config = dict(
    cond_dim=128,
    logit_normal_time=True,
    inner_norm=False,
    learning_rate=0.0084,
    max_grad_norm=1.0,
    adamw_weight_decay_other_params=0.01,
)
Rows from block 2, named by matrix and row number. Each number is 128 + 32 x the weight over its row's rms, rounded and kept within 0 to 255. All counts start at 0. Numbers have three digits each. After the name is the row's rms in percent of the matrix's.
# ada: adaLN modulation (shift, scale and gate of each sublayer stacked) (model.blocks.2.ada.weight, 1152x128), inputs 43-85
ada.266 080:118181129117053104066122021171172141098122113098128175120136118148151080068143126154197094152150121139132183043094148152121162152
ada.267 128:171076142209121167203121119099090098113143091123057166163179122140146107149091148132145077149093147056136131081122180098148098106
ada.268 072:140158120142121149189158145144105138130144170141109135090168082108141153146136084130179152110088108164135098142130125137131158125
ada.269 128:128157165110131137140114106123133128136175151115115168120157123157073113127255130103135083102081142129128116078139128112155114085
ada.270 082:123124154160101144110117151148195102083160084137115181104097099117149111187111154116166021125121072121114100122133153121140154090
ada.271 074:087090135149132111225181179067114167130058080088139089079128108101098190096103035161115037167099143129118145136117118143142106108
ada.272 061:109150099043171135232135090148107172162116145132123125137103159080102087149081106147100165144111118141193107082128086142155193169
ada.273 102:161143163120095097102128153134097154157097105103123135111153066146098109128122163128123114130064159147146165175133097133152166040
ada.274 086:110103159142069137175144197100130092187090146138141147131186133113106133169049184142109103107090114164125116122103110182168161068
ada.275 080:072183140082109138188059120115114185141118183131161124127161089114118155158093112109128165142152099132072127163116112150186162164
ada.276 120:148122153149138123132143115155098142098109069110140146191165118112174148087101175127137168125113121120123145159185124122128126101
ada.277 082:112175135172112155175179145118146138091122153121067159099161149128149107128044123103210168160112107186154102169106192142167153134
ada.278 088:142158127149185105162113127139183125083156113225119129142086091127154082072120068133179133120130135115109117154101089133078173141
ada.279 111:122108163147116195240158147113147140134098135151100183125113153208110137146005128111174162126185108133121112131171130101173114089
ada.280 104:158064157157114092217132095147163092126137112148111147076107110094151111133061129146166144124187078212143092128095155157114120142
ada.281 115:116163133143141146225169147116150140123125126161152093173083131145107109123186098208135191096165086143127108110168096150148136162
ada.282 098:097062097121154161219102088146104092192144120152133080131145130136104140141151160099056079150140133114148164143095156140097113131
ada.283 093:109134153087147081148181150104149178114135155098188131133157167147164095113042109155104146152149140145117095074071093095139128117
ada.284 110:110123090176109201160188181115090115066133127184113140111153104126142182151255111139113125121147141121098095137101111103091119143
ada.285 156:191092157147086125216124170131143131143160167128071135100136085105101124161005171117086062115112178136177121127105167088131131101
ada.286 121:073112149216151134133151149117139123100071120144115098193157150161098097115128151121127176111117128102086120105124199162110156111
ada.287 118:110120126087130130156096214124144120092125173093102086117081073131068132138141142066146053154144135164143096157100092144164126116
ada.288 090:121187127116157124176115074111169164120169091177108177126121147101125135155081088104115114142131096185125110168096137111091103175
ada.289 121:166151148156098109146118163152066137065124158143122114108172076105155098161255143094120051150082129129128150087061165142133109102
ada.290 141:093165149108129107241087182116137161171144118089084122127137145109130080116166135111082148136132151154174156115125131119151107131
ada.291 078:156107159146092175098108163154125148176112114092151115155134118133159127122047139131143215147128150138127137140118146159088097064
ada.292 102:121143071121159099120122145132133086118108118090174155114173137082165170063040100137133141143148165133135176087171143119153123130
ada.293 090:117135146178100123150163041111200123134111099112094171115129130169079144158199113119134000096159119180120098149133181120100120146
ada.294 082:089137063131102144194066166085128136147105106108127109141130153142111119181148085101152127153112067103136120086201101136147239110
ada.295 105:092061100166133135192158096170157122101162120116143182130154167139125102096178095141145025115119142085135095128129162120133149153
ada.296 069:072168148118156099108137157137133106190130145090110064091149133142140153146135109107147041090113150077182121151124117182099174083
ada.297 106:141123122132112093049131138122113159088163176096122192124136133174131127127057228111140096131130137109132136129050147145146081099
ada.298 059:106095166090138179130177106107180117135131120165164145141135066076143182149000123123177162143121121124136102082107138140128139133
ada.299 100:122193135143124131111132126141155128101128113110170097109116122084115126120071135177149161100111164101085122142130100118151141144
ada.300 118:133155151169116105122121174136150124130139065147083152144107141112084110117235114098105218145072182101186166124111155173146110118
ada.301 052:124123111164101159113127116152147113183166193150109104168129128137138096107123071103224146087141145141096113144131084135063090107
ada.302 115:101088131119096138214145118131097112103122081107150130115142129106118172079001117084144196088102115152141146078137167156111105115
ada.303 133:080103184158140094141123041119197124169119091133091150132145184180110142122082142152106103110116171155105096128187161088077115125
ada.304 100:082144105108092122145146083161115079125085106142159155132128096140128119142220159149063073116157182066111167109114148111138158115
ada.305 094:132110166117175075156085184112114108169129139150162129095155166125123098055086114149077151130090120185104210215118109120120097123
ada.306 050:145182055130124096133154104098147081133092163102116043130114133117152146136076086091172102142167170155165142095101085135137148160
ada.307 080:149136146130156119223172176125159119097138087134090122121157104143134126172046132155183145155152122116188166103077133169151205114
ada.308 115:181059141228097143158156091122098119140109115111120132142132103093112136138214086146134111147086146121128179129130181152133123105
ada.309 082:121093127175111177162019152098136075190151059200129122132091133147148089127065125140089069186188112130130120088138159096069170141
ada.310 095:179109137143240167063180221160147167108152151179148083162105193108070108134140123128111121097103093160148085117149048147135173124
ada.311 082:102141149142125135104145146128128139175143121135143105114178101139199091199167107154152116092072192143088134101171110148189145135
ada.312 065:138083155114090166186189149139115150122116050113103110106124078089127106131131146130136185065163108151128147142099152091137158125
ada.313 099:145136095183125104157114093117114137120131112170168105144120145136159169093222108150109022149203158172120073118131117116110150150
ada.314 083:116109071063146099180129198188134174131137188173137088094083184108092107124209086096120136147143116092152107140133144135163097145
ada.315 112:166122148123137146191112154098117131127098088180087117108157147120119164083084103110083212193174128136151118151113124119123089184
ada.316 146:122089132179173112201091098103152091112135138172107161118117083129160100133000092143179000113134145115199131123130132102186148070
ada.317 139:148121139120099157116124214114100096146109133155097126089098119115140107123175157103082185164138170106146088110109114141174136097
ada.318 059:138109166143200170137166138105063124099121120175103153133148151168162141132090127147131050147139121081123130081165149185113137112
ada.319 085:101138123184096035179121061118101127127097077125152164140119085115114163144103206109121133150142109108120106150153152142138113150
ada.320 094:090110120111106150114127152145161092148136157143146139129087066123093122095130113091143006137146128090109146162123152130110120110
ada.321 095:115082139110111159099118127131093106169115106100183178150127140094165182149045128163174087069089098138132093171144164165099099083
ada.322 097:163149127114160123132077123132148117138100132107141103142070172150142133137127089142181050126081172136064133160120080145139158192
ada.323 087:116078078113125107146131096114173132089100143115191079128140097116093124147203138128153111101138129161083111159098110145150163086
ada.324 062:094056064138138192124122121165139121091112186130107131069122169117125142148020095108150117079121143109192156109127103051126175106
ada.325 182:163164118122147150020136120112094127129173115122085151143146124144122066092244156104101255132115129103123147074097148121125127107
ada.326 114:104196099084129093088161117097158117088154151162122082177072140147139145130112155090115000112089154147120121144134113107127120141
ada.327 087:086167087144122158148071113082110099116106107160181137154143150149109117122073164160108148109111093073119164116142103118168131135
ada.328 101:155108113080145143147112079115136165128136153144149117057118084126166148098166161129149085091125118140118134110065151111160140148
ada.329 091:160114152163159188013137071144129106099116117140119190156134149126131136107230119123133128109133118092147109113185149121131130083
ada.330 105:139148094128169204255177173094137138106091148183159077098124178116106163142075159114124127165128116133129122116134156172152129138
ada.331 143:152088173171142131112067173116110122124108126102077121129170109116114082120218146111148137138100128114133182100114125128160156089
ada.332 103:121167100134151123119117153128121139091133123134132122149128137092135107178152127134195026151131072158124071181155128071091161123
ada.333 089:139082119134119099061199178083123127118149135127129052160072161061165134162108115158131119140120138177130142142079121119168104147
ada.334 091:162168160158122159140143189114137114097143122145055108172118097112083114113070132109110156175103158113110195122170078140179156094
ada.335 053:115098085136106128077095166131105158091145172126106148140164139097147103099061074151146115083100079076159122169065122151128154142
ada.336 119:128092113145118116222122149120116076161159118124096090141155125125129106188090120153098235154133146095083104130104145135160119144
ada.337 088:127174128177133129040145121114163133134101128129146142130112060147135198155166128115135000133162121158183173164120108095134119126
ada.338 077:129152138125082148172168136126124170088071063129078162086127132119154112134088155131151155153196100137142088076114132134113112150
ada.339 090:109137103073165126255104095145091151155154152125074159146118134153185086148094108139152177143163100086143160153176146118133100110
ada.340 079:154198114163091158120193137139105079117130197120104133161112162124101156081033135125091135175078091148110156111065174107155128098
ada.341 058:135103168126141148132109123120153093191133146163142186119094113150134155164136090103134145178144140153090145152126080168137135149
ada.342 102:130113153150118148087141131109107147141164101165116179215144105121141132097255089091140099126139164193137101108134159126130151123
ada.343 118:133111112173145130160077104094100091095118160116084084166122132117135155146201128115135031094148117159119102145125128200116139155
ada.344 161:185118149116149121102102127148152106118093158125129142112099139160097144132100129129117255141113145096103160112078148161092127091
ada.345 110:108099182159121116003109139121147132168174093104093130152110113131147138121149164158093000102123109117134144150160105110150108110
ada.346 107:115083130139176162241140169105131132130202114120155099109128131098119108076253107136127173127122139092143108124115133140110141133
ada.347 104:125045117121113154122137111118127124116166167145123129114093162115130139144054110137156052181182129087163180093129118139124125148
ada.348 127:184089134133118135181102189109119110123109137102105125093134104105134086127201154117096175159105147101164170106108129108169164110
ada.349 137:125091150134111146057115147106124136181101156137101192152135104157153120125115125125105255149107136066113142077127128112114114089
ada.350 088:099067105086201119193150091101100136043101173137104111107130146132134132113206164113170130168137153144091126176133108069208137204
ada.351 072:100103135138110174095150126148152125111080078137065110116134104116152193102109175081140172151074085142119106199170120150135146090
ada.352 132:148142136126164165037178119131118152071138151062106192062149090146094104123059129097113211101127130093124163160096128159119109074
ada.353 109:121126119165104097255156097131091111117154087110113129116135160143125128130075167134168185105130133162090126131127164157159164156
ada.354 127:147117142166085080168205134151126132136132090108134149121137122135087115146096140109169091116148143158102094083091137132120129100
ada.355 215:129135136165121137142106089113153123113141064134147145118127127122123149104255126128114255100121143154124119119128160134142126139
ada.356 111:129150083174176122164146122107123098199115093140174050142134159091085184116175097091112253095111163146170140133155122098132172086
ada.357 087:121130133148113138124142151152101129151181120129088072070096110118175087165198089091178081114153102083120176124099084122146149165
ada.358 075:115081161117122141123122115130142180191118107088146116168132143159063125125100117094085025111137100134119111156095156106082167139
ada.359 115:125186096157164106059121117129108122185103125147172104153101137131082167114180059123134116112175134156122092125098105202121152142
ada.360 136:129084201123110142255131181115118141132132140138104122126132119132188115148129178108112137138071099114149109094114112106154084127
ada.361 069:145149133180173154133150117130067155092078124084141116145179163095116033195125128098103061142190082101188108135140112111183116102
ada.362 076:094100098160123110136100158114090161118142110147178087105118170079114140166201183142123058132131077128186056172088074097162108109
ada.363 075:166116082096149141028130151149142086159132132180075137098092118141121083176092086077111165124121145122106131150106088134120067122
ada.364 101:099086118093145125159097099151178105120119068128174151157124160107170123093053125116134167137141100045082116123185137105098134158
ada.365 095:164102103099135148194200147109115102152055128180108163149094159155159112135128143125154138101133121110157153051107082158173115144
ada.366 094:086124139131122151161128115105156133135126149131073110118110087101164154094168092155150033110125151116171154122117184140130114132
ada.367 088:070125115074170161215170162123168173126183133138138121163144134083110128144106098132166171151138163163147116156149145140161103152
ada.368 128:112114122138128105000101154133142120130107118115087183161146106104140125103250123095142089094124114083143132106107141147137099125
ada.369 093:151111142108134128065107135105084161116110123108129155142189155161118130105078174113137000139125144080137151114068127143139083147
ada.370 137:167103127155140209126144191105115087189129157104087136108129086119131131123175137062118136146094162118162155095101142117150136105
ada.371 098:141112085119112104151114168103177149137133115120146159171164175161123107111190113110106109171180149143116166123145157151157105215
ada.372 106:126159152138138069212153059165136164165138128056117116166105164102123168099062107153121112134121118167122137098098148106107115107
ada.373 124:114109097159117103170110073103150065139124121108112118172170142118144147147112105158098251133101105132097102096117131130121119138
ada.374 129:086116132155125156096146100141155140070141070109206131101124140155141123110150112125185000137099102112149102109102132154096155116
ada.375 090:149155122093155132141153178101188093124192124121100114108134183095167120133110126169192135178165150159123099097085170142088183099
ada.376 126:103111134119101103079092084154132148145106141122081236147195078119125114117082120136121023116159116117174075106083143190132088120
ada.377 093:161098118111083162166107192151128142135170112086138073146119139149069148130129106113073000167143108084124086126115062141061139088
ada.378 116:162149227141145133235145110095100140100098163070123117162085102114135134172133130131114168163145151074086128078087140141124104117
ada.379 109:146154168157074142106139150125155090083141117131070078138106070086143143116107152175191039142109116079127125130130174101129139152
ada.380 065:112094109142135136104113162105112102185078152042115111106101147128078080129165109129109233153168102126133212141119127124166105122
ada.381 074:161117112154110107215140169069174102096129110143145107160107123094123099169057128085149236142187103147180116140129101165114157138
ada.382 122:110135095127126149000163141162151089150129110130142084190117075123141202155159082155121105091172137119123113134170112101088136149
ada.383 119:130111129147154154040096130111130143104142120120119112119078093134155115122255164123118051151152152071139143082113153113172131092
ada.384 094:128102103130141127150171104105159134145127148166126201089125150073179089107084145079112241136074150097074109140127143108121094090
ada.385 070:058190116125151141175103141132095133097104185119114113126113091116109193143113114189106093132128135122158119144119087098097146155
ada.386 098:174136073156145160063063149096119104135105188137097166162145121129134120121062147135183245108129120107136081148086117154145127144
ada.387 088:129077120118119108009144182135146091112117127107095107127142105163127105094255108125130210118082118131138066095106155161125142109
ada.388 094:147119150175152148115143114171114137116154112149129087070124078109149147097139194103141116094083105201115084130119110147116104099
ada.389 089:113193124167177126149130095142137094107143126119081187143145062133123179114158104131167232164114097126151061139139115183095142115
ada.390 096:158133109132110125168134139115088094111117161122076149126157122097063163126167160147123058129075080069096130101083164074138090128
ada.391 105:120133141138105144152168152150110089124139137129170114106115096106146102162225140125161250127120127072142069098092130151116136148
ada.392 077:170103143192094110162105139085134114136137061152136164119122128163150206097154153080085123125134125143083133188143134140125100175
ada.393 105:091153132126084124089145102128118158158096135147169117167095161121157136132161147132129128097155156169098147181149112071125117158
ada.394 070:132115088174129118148142180155112109087139151167124108065107155143117170081207168090154089165170127155116134166166116160184072191
ada.395 096:121053107108151123121148113142115099141080155110154101098115112138116146110255116040122036137136115154152117156156161122171096095
ada.396 096:136127107139128132210166121133164126122113081119086083152143080139077099142034136122082241132125147154142114187137146140128113127
ada.397 063:165121140115156161114129186082109069172127122136114105085084156117113131152102134108083168115148124098118157123130104152168157107
ada.398 111:097067101104107087171111138149104117169111153107129110074143080144109119137144106138150255143130153082177131073117103127166122136
ada.399 084:098168156118111097162159106101066101128171138194183137110068139140122101113081144174142105103135140109134176170132086152114156162
ada.400 094:134105107100085122198104126157172133093094141064093134133123151113174121151168180157104255187091154154131127116126147146148158117
ada.401 082:128142107085165117181183197156144163162147176107128082115167166075155130179118137089116076189151153106155127110120109104126109121
ada.402 092:114113102159158096062127145120156116091105127134152161132130102083089171116149144116223255137163137113093087148144166147073157083
ada.403 083:119130127125158181086157093094142136115143133125133149117097124089121123101148124147116255131186167082118172113149116127144166121
ada.404 057:135109161135106110075139146132115192037087091154160129145148117138144172098117103156092117159117133146123097110118114065117125133
ada.405 102:137135143088077119196082154104126099188134163114157110167121097151094100156255112143119048134114129043162118142100096141131111062
ada.406 111:143117143074080096069157165118160159124150132100099114101093186139175108147232129098120062122142157129120109094158107151170133125
ada.407 073:125194085091126131053118151110130092101129123102111084142061107131184118134116160157133083105066161184129118142158137163097095084
ada.408 084:171134140143092142215100113099140112127161170108043152100152110142136118117162154095194102117139144087123103118128146102101095137
ada.409 096:168121119216176219111140113151171144130120084143091122116110148174156149073178138112090082123135145124126125121131132126118131192
ada.410 153:117159099141156133057135143108128126118133109155101115107093128123120121136255133127133255125110123118090117150128120137113130154
ada.411 105:159123145124100110097110102115124110133121138119119138165148123134164065099224175126108000148085133101164162104072093154105147130
ada.412 077:130078176127169088218115146123114213143109095073128138143127158153087089091061110146183081096113076117198098146115150128096122180
ada.413 085:126127105122140123123161131146144086156103124140130167157180084108120154126169151143148152096115144087142083127115074098148098152
ada.414 099:157149177119145138135130106139144139140115131158109166075102161161115125099000140138146180104095104155158080170123152150146119182
ada.415 108:080138146110140137087125087074111137128119125149132108101093120138105114096198120133112000102139137142086157134149099114139151125
ada.416 051:155194087130122178084105150106153148137165131127073134109154117153127128095151101110166075082107105148061170091132061109098118097
ada.417 081:172165152085150148161183103112127152133143111136186106121100166115153106147029123118112042129145136130137107130186100108130159146
ada.418 092:127115149196130121110123108122138129087129094168110159156158068130149161143132118123156146083128101177076114141098153211101119130
ada.419 079:100155153125117108120119061143143117143120144118110197133159119180135099130169134167190094125138141178083104156167136121111112124
ada.420 080:065123131106120088111090024176149175125084069136131156128143114153088153145161147105157105105169109126083101161150151137109111140
ada.421 093:121145147116145117084141071129170116147100154185121105110100105100111165094255104130084143132145118103135133119094134123146157159
ada.422 061:104136123158081166201150111097175104100162133124092165157114123103173149164173124097135095152158152143161146102158189129112070138
ada.423 082:134125086161123137077151089152107144147091118155152173161064138134179184122175123070126070138154136175117135163187129131171113135
ada.424 063:106157136175076095196135091087168137150176110072066168122160085170165113100161080101133113172175131056123115116118166084083190135
ada.425 096:134119172118121117122147088151129116187122130147206147121101128108087075122078126061134094134147097117102117161117133096116141117
ada.426 083:068197116115118110062129158147159143121129132132109198148152105138106157160016111137134166106143127086122048132149101142126077149
ada.427 086:098163128098098120079071153136182108098097138082143138123056131115126174200155167100135072087158182165110150137211134116120115106
ada.428 078:123151128130116121050106158100160100115130083108133132105062105123136124148000100106089124139164129104148142127126140116115160128
ada.429 115:151167102161104107122148154107120104096106164110137161134164139121091134114000127162193214097165138153107124168132169103106099130
ada.430 076:190098131125090144120094153189089151171080138148188121160119143093142152115122099202068192149094146172162145054122202149104143145
ada.431 089:136141143098164161113217139146091151127142164113165109125198135186095101143130121134144014087074113130174092155111159156165107158
ada.432 089:179125109193100127169143206129097115139141116087090098132096108155148135157227135069098175125055097099136054097123131136142093095
ada.433 082:206079110161146090089131138126172138136114095144045120133069093144139117134111138049137160111188136107094154179155149153091145070
ada.434 095:123087130154110131157101108106126106104147135149151130148128151163136147160067150148136075113229076140085172090105144158137156153
ada.435 090:082087099193117123189126148064166092156117125108134107160085108106147160082063106140137134126147111131105177128099139134112129099
ada.436 099:180081106134115135116078148117127110121158099114148143151093125121139121096115094124166000105128110122121119109174117126094118126
ada.437 074:140143176204126121069090137068124150102123105064090148137146097184150095133019154153132121117107122104123136096110082139117107096
ada.438 088:115100093143119104057137131105077142129117132143153103147185138131168142135128067097109041141127082090112114135108166161179092135
ada.439 086:150138086106097113088130089130100120142122119126202153137169212123063210119072119162117181110152137162081160111134120148134122126
ada.440 046:078168139177149142108136127130121124104187116150129098101115133100106115160047196199116170156177092150140132163164121153153093155
ada.441 071:115096131099154085174102124144162138127113108107159160170119147183134155120216087147161104083093059092100141083161088137091084144
ada.442 082:158116115167104148191053099102136137139109104165115148170153143172126102110145139092114161164143139072153170109109137093096160135
ada.443 093:156136139142111141071109130169156095139114095156198156104182168170143104119130118081096042149142121133132165156153143162120092128
ada.444 083:045134124173132109118111077154117177149067111131109128143194096156099141135095162093160195137099100127165171138139158121154117121
ada.445 099:133150118130144085063130077152152172192129078108159090087135118108140113086255133098141119127120161112126149102133104111074126103
ada.446 101:180096154085155144097130144094097135155142185168156146190125161173150122113000176172146045127129144090120136107165106094182131133
ada.447 095:143111159110118154098112086150129140139164160141110153129152149125070111199146161116122019141123133136149155102135156157050142157
ada.448 087:097139127114142147132112143106083113105108133124107082070146124201148118093246111143164255174097196161142107131143103099106109096
ada.449 071:093195104133141110153157031107119148089226124136122091137153144112148138104173109183089139119057173104156135096131115193137124105
ada.450 071:094130088107152100171111113141062212129134106127159101116178153093180153107219099126111233145123118126086148107108127111116141124
ada.451 099:154194101125112116108071132156164103079110086138102097092098140147086135107077136118082000111160135180135181130070070100151145142
ada.452 099:170150109202109124050095144128129112148070119116134103108128158149092148132141146085096255103095123135173141139133089088107133121
ada.453 075:121186065119117174080136138153120102126090117140149123121114074158139150078214093085172058141196115136143110133107057112163123178
ada.454 088:178174128122103165088106138125107141092191149097194112147090140125113148132238216103122051117147162136152139138120116124107103175
ada.455 053:095096165144126146068115106121139110131076151107132096081109115189130105163145130123109099133156130127112139138142179161139171081
ada.456 104:115105103126104143108114104143135137135105138140087163105170135122094097128000085171133164114187117147125193110107109118097141161
ada.457 079:157112162115060164138101156135144114115128171078121120120171174112068160169063114160121035140188120138177110130123134130138109139
ada.458 078:115143100156109099212084149091131121131120074132129141101156101117114080111222102152127213073141074101144098080134093090117141107
ada.459 064:131172119129128123039162154157087085102143083098094118181128133084118090164077203156099156162139145146126170115143129116117137146
ada.460 092:169127105065116099031148090138145139115080143126184137119141141129161144106150070155114179207134114196160168169129105120092092153
ada.461 063:119148100105119067096111143112072112129124137137111109100138132090154178137167134161121120139182137119095150071151115127143136107
ada.462 092:143093096043114130067144103142144134155095156118097093122116155136153203145154099146117079165156135090156158128103128179138187131
ada.463 090:147115105127142127114137098093132073134150184073146179129180088170129111112122065096149098146147112156108093118138161139119147134
ada.464 095:093176078117102106086136117123151149098143122144163174118113115118142112140255133121104255113091130125161127136166144132135201156
ada.465 088:097173148149117102164109130099100148161098056104078040150173151159108146159195113125105200144129151122128141142147131072122084185
ada.466 085:166107144128092075134111153130161074155131161063125150125109104133129094118203100131199085142110061164110106144126116145148148130
ada.467 088:157106106142084186080080137162127199153145091091139115102136167175119174112093156143129004132111096130172142122052150149144146199
ada.468 077:136158125124137095125090054153113162151104125076170167105131156154120145134255100148157054106105104112045138138188136144154145116
ada.469 088:118150084186116176182136139145101133144103138169146091140129112143156147120231125118111083109130090094127202097131104110094138074
ada.470 097:102148121099130136090088095150105103086079119129138115133173132135115151150069118140093233127177151082115201128157118148094137144
ada.471 101:107098085139142110180062119132150124121114156132063086171152105125138146163255124162132255129113156121113128142070086106092174164
ada.472 084:078180066116130081064160165145135170110120107152058053073113117077152095187179127132068109117070150088096189167130141143107072141
ada.473 077:167130118142086156096136109157104135072063118160063205129138162129130192171090107116113168151097138109134136083136117117120141167
ada.474 092:172125182151084102229165167128183180096113125129160124122141132118095121097229112138098148185100119125123132081130088118121178096
ada.475 100:166078161131144130170158126123137106137134134152142177134140114066097121136077141152125255111111080074134108101115112122141067140
ada.476 078:206104166113090146017075166134127092085110105120092109097159131151132123138218147188094064147143115084121163101156143059119159087
ada.477 063:085166157097134092071127143136101130140145140158138164155169129124158066143087151148097126094120132101155096130109097134180142159
ada.478 048:078146102172119142087117132127109093103193152167125174165112137174161087079128113105083075125184143159118109135148115112114067121
ada.479 091:139115178063138073188126119080141133124151120150102086126089137082145095127033097183084110079149129123149155154140158122185132155
ada.480 104:149164127077113070153085132124140136131090173151151100059170153105124170166157174138119022196176150113155137173137096150128138129
ada.481 077:122145112117112152084124212152133129093125144190109073119095112117134113135049148131074182146140156096130176096100103115111161117
ada.482 030:157129133116077144164216089146136110104124126043069165148136096163113142157189168045114083136117105111124171188095129117099101112
ada.483 091:165105159128148130103120087131149117135073121125083126108146147138072167095255192145164105141178082191129134196132170171150161126
ada.484 065:118121169155090125115091123110113165144133123117120083110100097120136185150238117176177165146117115154192137107077168088148133127
ada.485 098:166142115128118137050145151137146103158155092158090129141142136117129138138089119143129000119118083123141149126134109153070128116
ada.486 094:175089127090137090247125175167129072148099169120103158112147144156133143147160132122175074112148075100110144077123154094109112116
ada.487 086:104120063154165145153151086204182102113138095118124105095080101136165159135130152092092013112125165139106092108141124113138142140
ada.488 095:150127090158113187160111119081159146196117147156100133107183122168112139148241170093098170114151111139128101146161112120115146115
ada.489 099:206199091060113120084161134094108112136125155113184124156109096165153149158107125118097246158157077168101141103158129174147153147
ada.490 097:110077112143104118205118194112104133116138210094194136097105140117144086113179095125118079147130175112194135108072124088171180072
ada.491 087:096167129148168165136138130101121134094108130131118114110109127111084112118255119125095255130115145112163126192133107097114091128
ada.492 063:099152103169142133124159183131072127127158096168118035104160147133164120133082157121119089157154120115120113125141154104091175125
ada.493 083:114113158052097075078133142116128049143099166118111122155083114103148119110075093180103041119155187168123135166126137147153132084
ada.494 100:098134145113095090195122125109092120112185145108096111108110113105107119136227137138110255114127107115074102127155130121130109103
ada.495 085:127135102119137142168094158113109132102137107113153086087108109130141129118212157164135255134105131101151125113131133140090148099
ada.496 089:145135105115098067127159119129095115102162110153097138168105148087151118143093102184158135115113119160159141090179148145125138150
ada.497 093:115095087123175178075151175063142125149147111082115126172140108135124099136248130146087000135132105144123085114150070111159148141
ada.498 099:137128146140140127159193098072155118139158086105108148126152102156157149126238080111164201089132154138174116099118084099146125125
ada.499 090:075118111102164138173120151207121122148145117100130135105163163139171113089212099102188255134151154107134134077121062122082108161
ada.500 071:075093119101125190118084154178101082118130149135108086127143082125113136106171163174087087181110139039145184128075115127118150111
ada.501 088:134138114221159140146083127151132049159106124142158160072123103066164176115232116117144136087129092107093076147102114180122094156
ada.502 093:120138147174089122163155165100118150133071112122074090137162172135110133106034106112130176137102107164141092167098093110185101078
ada.503 065:105194105139184104098174128134176115145148125113119134171115112148095081112170105130141162106119130106130130178092093100111106117
ada.504 095:079122099063108143228065186127119127111155071134116086121128080093132127149083073132140069098114167155117126105121170110084092168
ada.505 099:130147093167157142086183153134166159085124162139113124159140090146116133103224109182150255152122105158087177130082138132098106126
ada.506 089:163065114149135151238131130149105124098119137123124167125120126152107127166070136057126208123123098139129157117081145172141140147
ada.507 077:140123123136167087138143110070196153042103157152160093140122182104087103054118109157077162080113167126108128135111170106110107184
ada.508 107:142145146131109130011150095089138141142118106111158128168105150133113117083117133137152000105147135117111136121148106171191123171
ada.509 057:175075093114137106170095141135158178131141140107129075092142121136128162112056100161126203179116140142132106118142093137139082132
ada.510 111:143170142128104158094138063130147127166160092109162125140117143146139158100004131111115255111160139125126134134153163146131112169
ada.511 101:092115139181084132146180143158104123099118129139174131157140093176101166133128106144136255086142150134085140105096175101127123188
ada.512 076:182095120153116169127185166060185105087188145165091072101159164120158103153189103103167117138094176169116174119139137149160167073
ada.513 103:136129157148101097051126131103121092103084110164155112090161114118161074148255123125154096125108134039113097069134103109122108127
ada.514 099:110119142129123151255122186173125166079127154132142092090138102172139148144006113148093136141105134183093122162121138082165112109
ada.515 084:152173112071090108079122087147161121150129106108133133178121167128133140129076145083101103139117101111156130120137139144171121138
ada.516 084:155126086174123135115130066149126150119115106140171057095059120102143092133041153124112140109182135130150122079127155132112125198
ada.517 096:121088157160129118026144106146145130135160153121126171111131098131119126126255145111144102124135108139141146144125167161127134110
ada.518 087:107139138043099105184166142130106146117165170154095113123138109128185102137031108193156076089125144119183097103087113140104077148
ada.519 099:137137097125104113104124110173103106144077102114144112130148134090125117130205106120134255122153105132084194115148122160066134105
ada.520 091:112105150149143142219099085097111122157120112147089148116122122184143118156017102199089255086164113169154173104128116172146148145
ada.521 108:158140132058123130255121150127117129101156071147083081147104128175150120104075100132111191095134156129076175143118155143164134151
ada.522 068:133135149142110103127099178173108106082089138186095136144142128120116074159147160164068178144123083117149117144150098128147107180
ada.523 142:165116152144102128136075157114118112145112124140107146130149092120134097132255125118109119143100157083147156112098121081134121108
ada.524 094:129161100079140176135126159150110103126123123129188140172133158147112127131014089136116255138153108145103134201163116113124119137
ada.525 087:128108097117154112121133153174128114127136133127147074143069192157116147125015126109119121119107080148150138117100173162133178210
ada.526 077:129081142129123154154084115152139138153111074142132133170104159133216099152162182171165143183174136125143148205108115052114124180
ada.527 083:150126105197117149170166148150099120116098136090152164126186145113144115161126115120164055185130164117126095129085112125135121111
ada.528 072:138103174193148136107150090136144101070113145071123103135189071142122182151158118166172091112130148183095130070126112136134117121
ada.529 102:174126160093097122163135149137095130109130130111087126126111181083165161128255162096099112133133160158096139116111139104136101110
ada.530 106:191143107168128170160137097116142142146159118086093163091134105122141125118017145088183163116120108106124120120131116145097143107
ada.531 120:128130144151117102121127063087129118132169118125079124162095087096185130111000135141129120102125116149144161141165149120148110171
ada.532 098:082128128130165139178098163120110158138102131128096142114083133134140097122255142133126076118159116141114113155093144095148122101
ada.533 149:149097183102148135235083147132130094146147123106078101094120096106133111125217114110085000130109136074140158110101159093148132111
ada.534 082:076115178103151151238096142111152104144159082147153130137122176122147114120094104116110057125118157109151146142120142103133140194
ada.535 083:127097163166140169115095131113101149105117113102126105164097115127092139126123085105124054098129110127194129091159142095108157178
ada.536 073:144098093156128128083082146175193187105078117186104150155142122075150144079091130132147137132153107124116107098170101122111174151
ada.537 069:143088159164188113071128133155113123148116121140163129160103164109159112164134115125085151133123133129176126099111169153024124194